A small self-supervised image encoder, trained from scratch.
Model: 32-pixel images, activation gelu, patch size [4, 4].
Training: cautious_adamw at rate 0.00062, batches of 64.
Data: trained on photos of plants, animals and fungi (iNaturalist), 77898 training examples, 9.8 epochs.
Rows from block 11 of a small self-supervised image encoder, named by matrix and row number. Rows with one number belong to one neuron. Each number is 128 + 24 x the weight over its row's rms, rounded and kept within 0 to 255. All counts start at 0. Numbers have three digits each.
After each neuron's rows are labels from the 100 images, of 14976, where the neuron reaches its highest value: "strongest on" is what is common among them. Only what is clearly more common there than usual is listed. The data: photos of plants, animals and fungi (iNaturalist).
# fc1: MLP up (model.blocks.11.mlp.fc1.weight, 1280x320), inputs 214-319
# fc2: MLP down (model.blocks.11.mlp.fc2.weight, 320x1280, transposed), outputs 214-319

fc1.181:129131139134108109137156133127118172120100128125100122127100154102118123095128131087180101129135120131137131148167128138112118124145095132130127118121141129130128148139126129129120086153127134138128156144139157128129147155121122198181123127080152128128121131162123130195156092166131050148134154129128131129131132129129
fc2.181:137154130114142129118089104124120131120171127119145157129129078124131129148121125159123164127096127131126142110102154120119181123127136111143128190126127125137118128127134127146129161110092118120140086126158129153126121128144129125106139094120098153113142123109177119123131132128175181102153124133121128085127113128079
strongest on: phylum Arthropoda

fc1.483:128150155143125075122130163129131128138100118133164074169145136118114102137122147124143094127146127144118128148127126111040130108129140128138114128127137119062128112131120128162163137127129144131124131123152165091130105181138067105151131156135136128139129126150127118091154163094135126144116183118082101126072127126127
fc2.483:123126166126154131096126121092074148128094129124159172126130162139128088130147156111127120116133140128118128104127123055114073155172079127092108100105127167065126114122118124117131109092172156125153096124170174119120127116115128050140172161094116133113163137129127179137127068126119121128123130146137096149134087099145
strongest on: order Charadriiformes

fc1.378:116127059176148123124099101119158129128108127122107109121108137119174128133143088130129104128148120088077144093127123120131145142144129109111126136120138130136122128117129118126134123069115117134132133099132129107095140150101100106201153167118073125115096128095118127128173141120126085116175129130108134101127114128123
fc2.378:121123139120097140164133130157135143122121144124130125142097163132129107128127120116141132119128129112127136128168130129135083139128124150082123077124136114128127121117121138119133131153136152141125128129144140130126179124125128131127113163123143128137127128127128125111051110128128129129129136114128096142124162128128
strongest on: class Aves; order Accipitriformes; family: Accipitridae

fc1.227:128129107178137071090151126119164151118071106151134072133148129113120101136104158109120083093106125088126169139141137133126103117124126131078100118132109106144122147110138114135130138105144150111101119107132127093130148159123072129142132156128129090151114093102139127130246124132149121120134133098123110127086110096131
fc2.227:137091142131126139165131117137110146128149129116063141104067133110166134138147094131159139081162089130126125123114127130144080146119141138113127132099141129142133128111134117128131127186127084122114163132123129145110105134145092130138122162133126124091133111145125124144117142129126105126123111129159129151128166140157
strongest on: order Accipitriformes

fc1.221:128111146128094134128122132129097127128135130181102146108103182133115129127130163130123129131130125126116128128129118115067088130193104129106122123115118129077128128137100128111116112140156128128128121125128108130173096126134127134162107127135128130125128132210116125112128060140122125128077101130137121130129128129125
fc2.221:108092125133128151135150121133114132146130136142114128128097130050130136131141107128128133135162058135165132093109137127143131111077181125172138150149137135130103164093135133144132146151129071104121159171110131132128122132157126124114139059134109117123133097135129108125143134137144145110130108142126155112128182192128
strongest on: phylum Arthropoda

fc1.584:139162146126146080132127126141129128129128129114110087159185084139120129142104125135120135138127125128114110145123127130158157127120160140131132130127128121119129064117123139126135143046108128133131121136100106129128106130128138133138100123131143131126129126128130098131118184125103130132130107128106128146130133128129
fc2.584:099100123136136129108080122106129149113090100136131118126132127110128101128133105110130109111089111087129128083137203129111153109132088101137125123139119136133110129109130105125100122071130105084130117123128129117128130127121138129139133138083028109120122129130128138127137017123129114111125122142122116106133030115098
strongest on: phylum Arthropoda; class Insecta

fc1.689:123120146136109088114114118120133132120078116164146101151128161101113068115102152108132105119124133123132127129162156127097106072139129127134105092133092091100111118127117108130093096119143146114102114101151144095145129134130062130128120171115137080154105079167137124126169127126136118116127140113120109129085111116086
fc2.689:148097127140112178128157143129122103103137132175156145106127148108134143093120175126097136124141129129150090158115111108143108158112153156110121096142129125065137164110134103121125128164149165122127136129138118131153120088196134125089114096115153074133141109123132155110167125101139128139119161127152098153134132124174
strongest on: class Aves; order Charadriiformes

fc1.259:114126078166135105122110117122174135115119126130117108124124139104178128128130112128128094125141096108085129092131125125134127130139127113107117119117127128159123132092127116126138125083105128133121133109126127079105148132094095105192138179111101103128092111078124112119162132117126105110163133129104143107126121124118
fc2.259:128124137115102126158130130174137129135112156127130124140108149146131085135127118128138129123122134098113131131157129127125092138128130155071118113122133115127129115127123134116132130130149148141127126128133139127127173126126128128127116194120150140131126128127132126104047108126128131136140143106134095147126156129127
strongest on: class Aves; order Accipitriformes; family: Accipitridae

fc1.706:124149150160129085116131128124147131136093095148157098158137128126123113135122150120146116121146129143125124143135128105056128102099142124133113121126131101038122116128098124165164157126133151125127126121153198086134101173128064101151132159140128123137143107139125128096175156087140117139100183116104086126084120120129
fc2.706:126126151139143120086118123093098157122112139150193140165129175126127057132111149110126129112120141127118157099135121099106083142138107124116115095110100150084125109117130122116132112097144163120145081116177184097123130127111119058135159163113113128119141130123128163126134073124123125126129149130137122136130083103140
strongest on: order Charadriiformes

fc1.203:126157154138130099119117128132131120109119125168167114168148148130124122146079158088196117127120116156116126134155127104071136099130145129128105095117148066066125101121077135134155126104147131128129107124146216095142116145155088105139122163129144126139116124140134089100139151116145127128123153128069111123124124126128
fc2.203:122123135131142126131126124092086143127110136164167128131092181129095059118146172141101118125169144137094128104165119096117113136136095120114119124102141153094096129119124118116135130122175128137166136124150134115161137128103126085115173202097135129119134150127123170131153117127125115127123143131135083163125123103138
strongest on: order Charadriiformes

fc1.67:124143136156128100084121124110142119125071092199159105134128130130114072144097185121156102103121148142117124136161151126102128085118129124131097103130109084100114114129122129131152130112148137107126091106129172096152139112130106127110121194124131126139130113165137128125166120111142134124131136081098051121088111087124
fc2.67:141105116147127128145185145157149069123174141134171144125135141094131166084124144114090146163172124129192111130119106123121125142124147134129127128134134126099139196114130129128128126171127127130121142167142122135132124099132131117101122098118143095125141118094135149114163147128148130132147192167149165127173137178158
strongest on: order Charadriiformes

fc1.18:128126129127124131129128131130088119128129131178114145115122158133133129128130162135125129130099124126119128128128120109077105128227096128097119127121128107078128127134100128127100118127159127129130123127122108130161091084134127129166098126143127130124129131196118125087127063124122138128076110129129122129128125130128
fc2.18:102091119137116154124143119109122134116125111154108127128100129050130129134123120119127125128133041138158132103127137128181128109062192124164136126157127130136105162102136139144131136171130102118101141157105128133127119130145126126093140078152122102128130107135129110128138158133143133110128109129126134098112159127119
strongest on: phylum Arthropoda

fc1.175:102128087127114135110129085059141135129120086134137134123130099132115111104132127142127121106131170127141171137151184116148108126143130097103134105126102116142097147129124119141100099107129130131131099110128116127104118120097133127112142154133149118144129128105121130128188135149133119121086115112135102139094089093129
fc2.175:140110122138119128139123091136143133138119128124048104113095126150173127123186100126198114121129131109119141100131137147135128124131138123105096129120127128163107148122151097121117117106099140123119145124143150145083131129144120151161104128129112109108129081128127109149131169131167092086138137108133128145085126110134
strongest on: class Aves; phylum Chordata; order Accipitriformes

fc1.467:128131151130121118128166128126121129133113126128105128128111150102128088131129157130145117119143154130133139140168140128107123087143101127130128128128134116137110191118121127130117094167147138145130125134143174109131137129118128195145138134090142127127128132162127133174149041208141131111132138124139128131139127126129
fc2.467:152172151079137140128109128151125129125128168088131127128152068125132131166118120127133142138114144125141121097125141099110214130122138105164111141111135142123122141136117121130127180120123131128155125130155131149129104134128147126117124132113106153094129128148170126125140110123116128127123117127131129101128133163121
strongest on: phylum Arthropoda

fc1.231:128123123128138086130153125115131177124129128114130130179129097128140129130141111136115128122141128119119129127124127163148133128076165111139135132149126129160128128089149105130135146104108125108130143128111119124130152118124126141128144127125068121129151124096124138132127157128123147127174123130132129133119126128150
fc2.231:106109116153131133110099129122132125103117105145128127117111120111108113154128091056128108130146065128133130102131192128109174096128098104128116118161155126126124131079133160130134125115119128113127119137121130121125128113137134143127126151119077128121126126128124136140147037127156113121128124137126118154134106101128
strongest on: phylum Arthropoda; class Insecta

fc1.305:111127082157156112120091126119176128128127125127110106120100151117179127132132098128131102129155128120083131081125125142137161136139128106109122133128131130138116129114136118132138128079122128135133134103128121099102156131105127115191149152102097128126093127091124117128142129106121092113150128130084135102125114126111
fc2.305:129119139120103144170130124167139142109124149126129129131105170134129116134125123102147147122127119117128131129153128121126096165128128145075121102117157111129129113127120132118144129154127138133125128129130146155126146127128129128125112144122142129130121128128132125121066119127128128133128132123140110144128151130129
strongest on: class Aves; order Accipitriformes

fc1.329:131084120184118106151109085126119122136115127130095125117131150109127130084130136126201130128128120101128118126132127155085055130134107126109128114130115127128128102116137117103116084133109125129129140132113159140135139134161101147130132125128134091160128127150127139162128130143144118123127125130135130101130136122134
fc2.329:120130130127126132123172123131141068131122216128136133128123081087125129080134129130128160149121185108175122130124129134131133127115128127132128120150088146131125132126128110116064000100127184128153118131122127143129124117131161152101121130119130127134126132133118128131134134131130135125127128126130122128138125165113
strongest on: order Lepidoptera

fc1.163:124136143131145103090127120127127128112113116153176127158134130134114099129111172073142129101101133121101111132190166095129095093055140113137125104124104105089107111130088122119118118101197147079131112115119184128175126114122122120102116133097111127149132077163120134119127130094127126119107132110105103130101050103112
fc2.163:121119134129097087169138090124118178123130121163113125176096130127068106178151115135127083111149101149108125124157122131086132092136117108133141141116191114115106123122124153130202141164110095160124174121115129104136139144112119133151138181124127150131124167136107130148159138126102125147143129132126134126113177126126
strongest on: order Charadriiformes

fc1.300:127146159171127096125111124128128126125115126162151120180141188129107096144111156117159121128129117135103122135160138095049126094134136122137110118125138085065126094123095129128141125114156131130129129124135196099159123139153077092135137172128141128166123113149125122104164142115134114127123150129063122127108126128121
fc2.300:117124150129144125127128117080105139126099119168182127132128150128116091121145209107127114086160128149131118120161127082106108140141074126116094125085133153025124118122114119128140131124146152122146119112162134129173129125112120094128154204096130127118143131133128172138143111122125119127126149125131048145121091060150
strongest on: order Charadriiformes

fc1.311:109138134149128096094128128113146112128102102207152108139127129119108081146094171119167108112130149138124122129145152115106127065128126127131088094137129080088099100127128117133153132115152135124099102118131169104140143117132112126117129203120133129139131091155140117126160120118131127123112138081099059125077127095123
fc2.311:141107120147127128131212147147154085121141129130157140118145141069131141056124141117093135133178127122198128142115115125126124138124149138128126119141132121123139197124136110133116127160129130123121136171131113130129120103130131121111121119116139077128147117092146148115164131129137135132145172139158151130152133164173
strongest on: order Charadriiformes

fc1.468:132165081123168130084113125062157129151127119125153129127146117130139119159140141136142106120175140142143137132127137090149138132089134081126130131110141129105130130129129130164148161132148126139144137098125127087102090151117105099133174133131134130121130140109171141110168144135123131123097146129129120123082118103130
fc2.468:109127092121109160135130140110155145119119128127129122154114128105146094062128096111130115123127129124125184099177114126129129075133125084152128116109113140130112164124128103146124132155111140133129128063194106116090109135099127121144127134127128117114076127121125123111140064135127109137089144112089121098112125136110
strongest on: class Aves; order Charadriiformes

fc1.312:127146092125160130097132128059156124143126102130157106127130118123115097164134139134128085123189134154146126119127134103119159130125125075119130130126151127117107138120120130161152143140138126140131144105124125071125098130113130119134174147131136127134113135118180128124199131152123126104089117128119117110109097098121
fc2.312:125127120129108197129125121106128127116128130117139132143133108100122109117137114128114136107117128122127185124160157111133139081130092113136123136105121160127108143128116122127096136124119165115137085060167077141127117112114156122131128136111131109132095131114134151130131044127131128132090123080127095112121096107121
strongest on: class Aves; phylum Chordata; order Charadriiformes

fc1.254:139158185120160076130132133149133125134127134118127094181172104136119129149100128127125129133119106129126112138119126123128170129117151166129129131127130105086133072126094145137148163077107127132132113145110117111131118131129128133140108125140147135127129129129142055115113160097115173159143127136088125134131140140129
fc2.254:129088129131130130119089120115129145118106126137130131117123117129140107125126115102143117116078108066094126089134179102128150128127110089128124120109112151130093148094128101104101115074129130109129118128129138137130125119125132126126137150057044126121121127139127131129144016122127104090123120125123118113130027102098
strongest on: phylum Arthropoda

fc1.669:128128141134121109131166122127120156132114129127074123125096160089123097125129133115172108129136129129131138135192164137115114095154098115130128108126132131143128162128127126123114082149129135137127164129140164126127143147108124189156129127089135124127116129167112126180136074165131064122134142129128133124129132129140
fc2.669:149158140108136133109107109136125132091127145123155130128148095116134129144103130127132173120070136121134127125107151117116194123124140107137114179124123128128121130130128108128113141112102129101125077129147134152130111126139136127105117114108108126114131121137176128128133128125157143111128124119139132082125116134103
strongest on: phylum Arthropoda

fc1.644:103126086146133112081138090051132124132101102131170126135132118112105082114118154128106093112135150121131180128152203128128116120126127104126136093134086106146102159129128094136113099114147142128126100103147120091129130129109128127094150145116137108182125127102129128126198125161160129114113134091127106114087098091126
fc2.644:111125077148120124122122110127144128151132125092060120132114128182152121098159100143153106127142129096122186136130143164187110109137124107100115127127111127192093195130171113127103113127098142132124131115152127125057134129130111136162098120137128114103127076103128121135126162160161093103145144087125125135092124118127
strongest on: class Aves

fc1.166:128127093126125121130125118127164178127128129117127129144127108136136128128138110132116128128109134095117168128119124163166129133072180126142133129140130129172128128124132109121117124076101129124130147128125118118121131123125132141129125124104118116127128108091127137129127188131120128128141129129129128135109127127136
fc2.166:092116128157138128111106111149112129089127128135120129128099131117118125147125074046128109139153053127118126103129173127125149103129122114134126115173160127124120134090134176126142123127130123124133119155101139118130141128164125128124129109128075144130131134130073130148143080126149111118130119145112096153144131112120
strongest on: phylum Arthropoda; class Insecta

fc1.538:132147093119162127062130132056138129135129098141154126125128124130128103140131134133126092120166140149147141112127145096132129131112131066126140129124131121124105166131128129174150158132172119134135136079126125073115091133099123102128164136123136130126126135117174128115184132166123127130086134126099108102098094090121
fc2.538:112138098129127182134132137096133123128129123126136146156125125131115107081159117146082129120146128119124158131162126121135137092128115109141146094110124154131116187128125133131141138169119138143172128095156078126129119120108155123134155129123120128133128147108130179100131076147133128147098133122125120129121097124128
strongest on: phylum Chordata; class Aves; order Charadriiformes

fc1.295:128127124127101126135121112127131176126128128118116131180129120141135128126138116134113128128107128101109127140109126157193130128105187125136134129137128128149127119096132125119119117078109126091131142127120111129126135127127127137126124124130127118122127107107126132133128154128117125127139129128133128144134127128132
fc2.295:095123122149162128099098129125128124066124103134129125126125129092120117127124092047096113138131092125148126068137183133106169110134100098129123110174130127127119131107131144129126123109134114117140118135083130111129137119130142128127128110124044137130118143128123138131134065127146112119128126146111115130148090114116
strongest on: phylum Arthropoda; class Insecta

fc1.434:114110072143118057123111121119153168131128129127125129164127146125096094126130127128119121128114120102105183132182138128129078126133141134128137124122124127135128126125130115126128095103126127133091117131160127080096198164083032110131122142130153105129128122075111124125152133163160127119163182128128128136099126128120
fc2.434:111125137123126118134128110137130139139118129109127147186123156137142063130126117125152110111111124065090127128138114124126116110124144129149127127112104112117125134117116130127135143122127136127122122125140154091128161138125043103181127175141131130124126127111113125118131136141128125129219171104122109126120113084128
strongest on: order Accipitriformes

fc1.391:129128128135110119134165131129115181106125128127100127118103148112105113085128132099166129129135112131136127130167141136120082117152117100128128122108130129132130134147123119130105075133130125128128171136157135128123136159132126157167122124083129128110122128135129127210176105153129055133131142133127138128131132129135
fc2.391:129129125128109128122100108125126124125140127130144152133128073127148129132125126144131160124094128117098153119114158127128163110121135121141127162128081129139119126111134127129120132092087127121127048106152133161127124108147127128117128127118110142123135123099136100111111129129177181105160125124122089083128110119071
strongest on: phylum Arthropoda

fc1.491:115119106152112118107119092129174134070112124164129128142138144132153127125101127079182098112092119091089157127150128141143101127130121126092129092128091109139126133108130106119121116089116137097111092116135171100122163126124076126121103156110097096128124089097119119112175121109151126097163147121129128126121107110134
fc2.491:085083128127124119119148122098130119144100127132128125154056127127124035129160123129130102087158128084108127123163130125119135100126132130128128129120133129124118131117120127126137134124130136136126148103146134079132165123128123128129128196128129127128131126122118155129137111136131118130140137072129095141114131122140
strongest on: class Aves; phylum Chordata; order Accipitriformes

fc1.178:127156148145129074120131143128141128145091122137157089162144123128121114160112139122157105126136116145106121141131125107052156116124147140128113126127138108050126095120109128168167170111129148129113127112166181073130123189133080115147127160147148128133129121133130110096151166087143136147129194124059111124093124125128
fc2.178:128127145132144127121111123102067165125105154127130179143113155130116065131130122112128116125130140130098149093129122075107068141162088118111118078083133157096108128123116123117132112108143154127155104125166187106115129126104123067133158168094121133111139144128129159140128056126121121118127133159129117148138109123136
strongest on: order Charadriiformes

fc1.32:128125152136120117128164106125102143116085125128129125146114144093109097128127157129196119122142152128138133140208164128117096125136094130130126124124128127127128140156115120147110115136143136129128150130132193126145139120126126169134149133039145117127138132173128132169151041158156128131130144125148124127125128125131
fc2.32:168159145108135138130119126144118133124127148099130129140121103117128127196127119129123167131125136128130127110126142106094232131124136119156124163119157132126111139127125127137131181135047114120141132132157128156130117129131151127117135127109128151100136124138153128128131115124136124124138109127137130087130138148125
strongest on: phylum Arthropoda

fc1.761:102127083162128062051121121052133142124083114139175112151136147120122066128110159122122072112125148125116164130144155133114116113114120113126124104139114107128117153125130122132128131125159139117122130108148133043140145130120076133116140157102125118159126126107133130130192121173154125110139150112120114105092077116108
fc2.761:121104098125070179147143128132158105117172129097083163125106149128154156083129096129129146124128114111121153131126114157199112149128130123115148125127121134187126245135152109123099121159121120118085140146140102134076127095108118131139106090151133107093128104107118128131099140165134108120135143132130137144130150143137
strongest on: class Aves; order Charadriiformes

fc1.650:142161149120168102136131136155132124151129135117119128157168100141116129158130128138127128137133125140126103140118125111132176129119156139132131138121136111075131109123118142132157161075101128136137116133098127122128096143130140130141140124142155137127130127128152094128119181110102143145118121130088127139128141136145
fc2.650:123107129137131130113081132101129148115089113140130120119126128125139087123133124121133102105067128114107131093130167122126137118128097106136110119137090137137095125099132096114084110081133137116131114123130133127130127123118134128138128160068059114127127125140125134128143012122131122106119115124120111095129044099088
strongest on: phylum Arthropoda; class Insecta

fc1.128:131126139126099062134117101140129127110114128124106072131162135123127128125128123092127128128099122119119095126127128139135134128123210142166129128149152122133128066128114130126107093051084129135124168136117117128129130129124129145139069124126137111128073129159128079150129181116107110136130097128130132112128132128087
fc2.128:081102128133128125128129125132092153129129130127109140141099126128097128128138096120129121133134108069121122120158171128124115107127105088154194122136125132133111145107120129110125106128148098130133127140046126107132139130128128143126143124093063144130135174176094128134126044142117107111128092151120119130151079130107
strongest on: order Lepidoptera

fc1.465:129117144133106111134174138128118191101110128124081124126115179078092110105124138101153121129134125132138133142168128137097092124147117129131128103118131129131129147146123124133107080139128128135119154140159145127130149164128105197171108126089140122120121130170134126189147094161129065145132154130127133129129132129127
fc2.465:139132129130128133121086099116121131110135124138126158126126095120134120146128128155132132115120126130129143110100163118123176094122143113136126204125127126132090129110135125134123164116113122115123108103128139150128116122151125125111136125109105153114134114101158088128137131128185168084140123126129109113124117127060
strongest on: phylum Arthropoda; class Insecta

fc1.539:117121140152116089107126117119129143107084114160134087149136151078103083118074160099134111107116130119129132128159137128089107067128130126125106088133094067097105112126126092128093113122141142105077118113142139110155128126136096131120089149111135076158106083175132120133188125128142119113128132111114103112096115118112
fc2.539:144118125141131174082146141114126103081153135156198165111129142120127144079080171127112113099140135129150099138102100118111116137127132132119112109132128117049112181109133118127123126164153150118139114147134124133184117102176128119072113098121134107118147113119133149122190074108138129121125155129140065155141126117160
strongest on: class Aves; order Charadriiformes

fc1.200:127120133158128130128128130130129111128129135193114129115118133128128130130131137129122129131133128124129127109128118113072130128219106126067104127127115128105127122128113126127100126128153132127132126123121100130164095121130128128171111126144108129122114128186117118087126111124120129104053104129130129129129129130128
fc2.200:109096132136102161122106113109121127099125094150097128127111129075124138132098132109129134118110018124150128126129132131153127121072189132143133120136113125133110131132131155131122121139132108101084119139068132170132129130164126132095134095138131101127113123181129123134136177129132129120124104123125130101119142101120
strongest on: phylum Arthropoda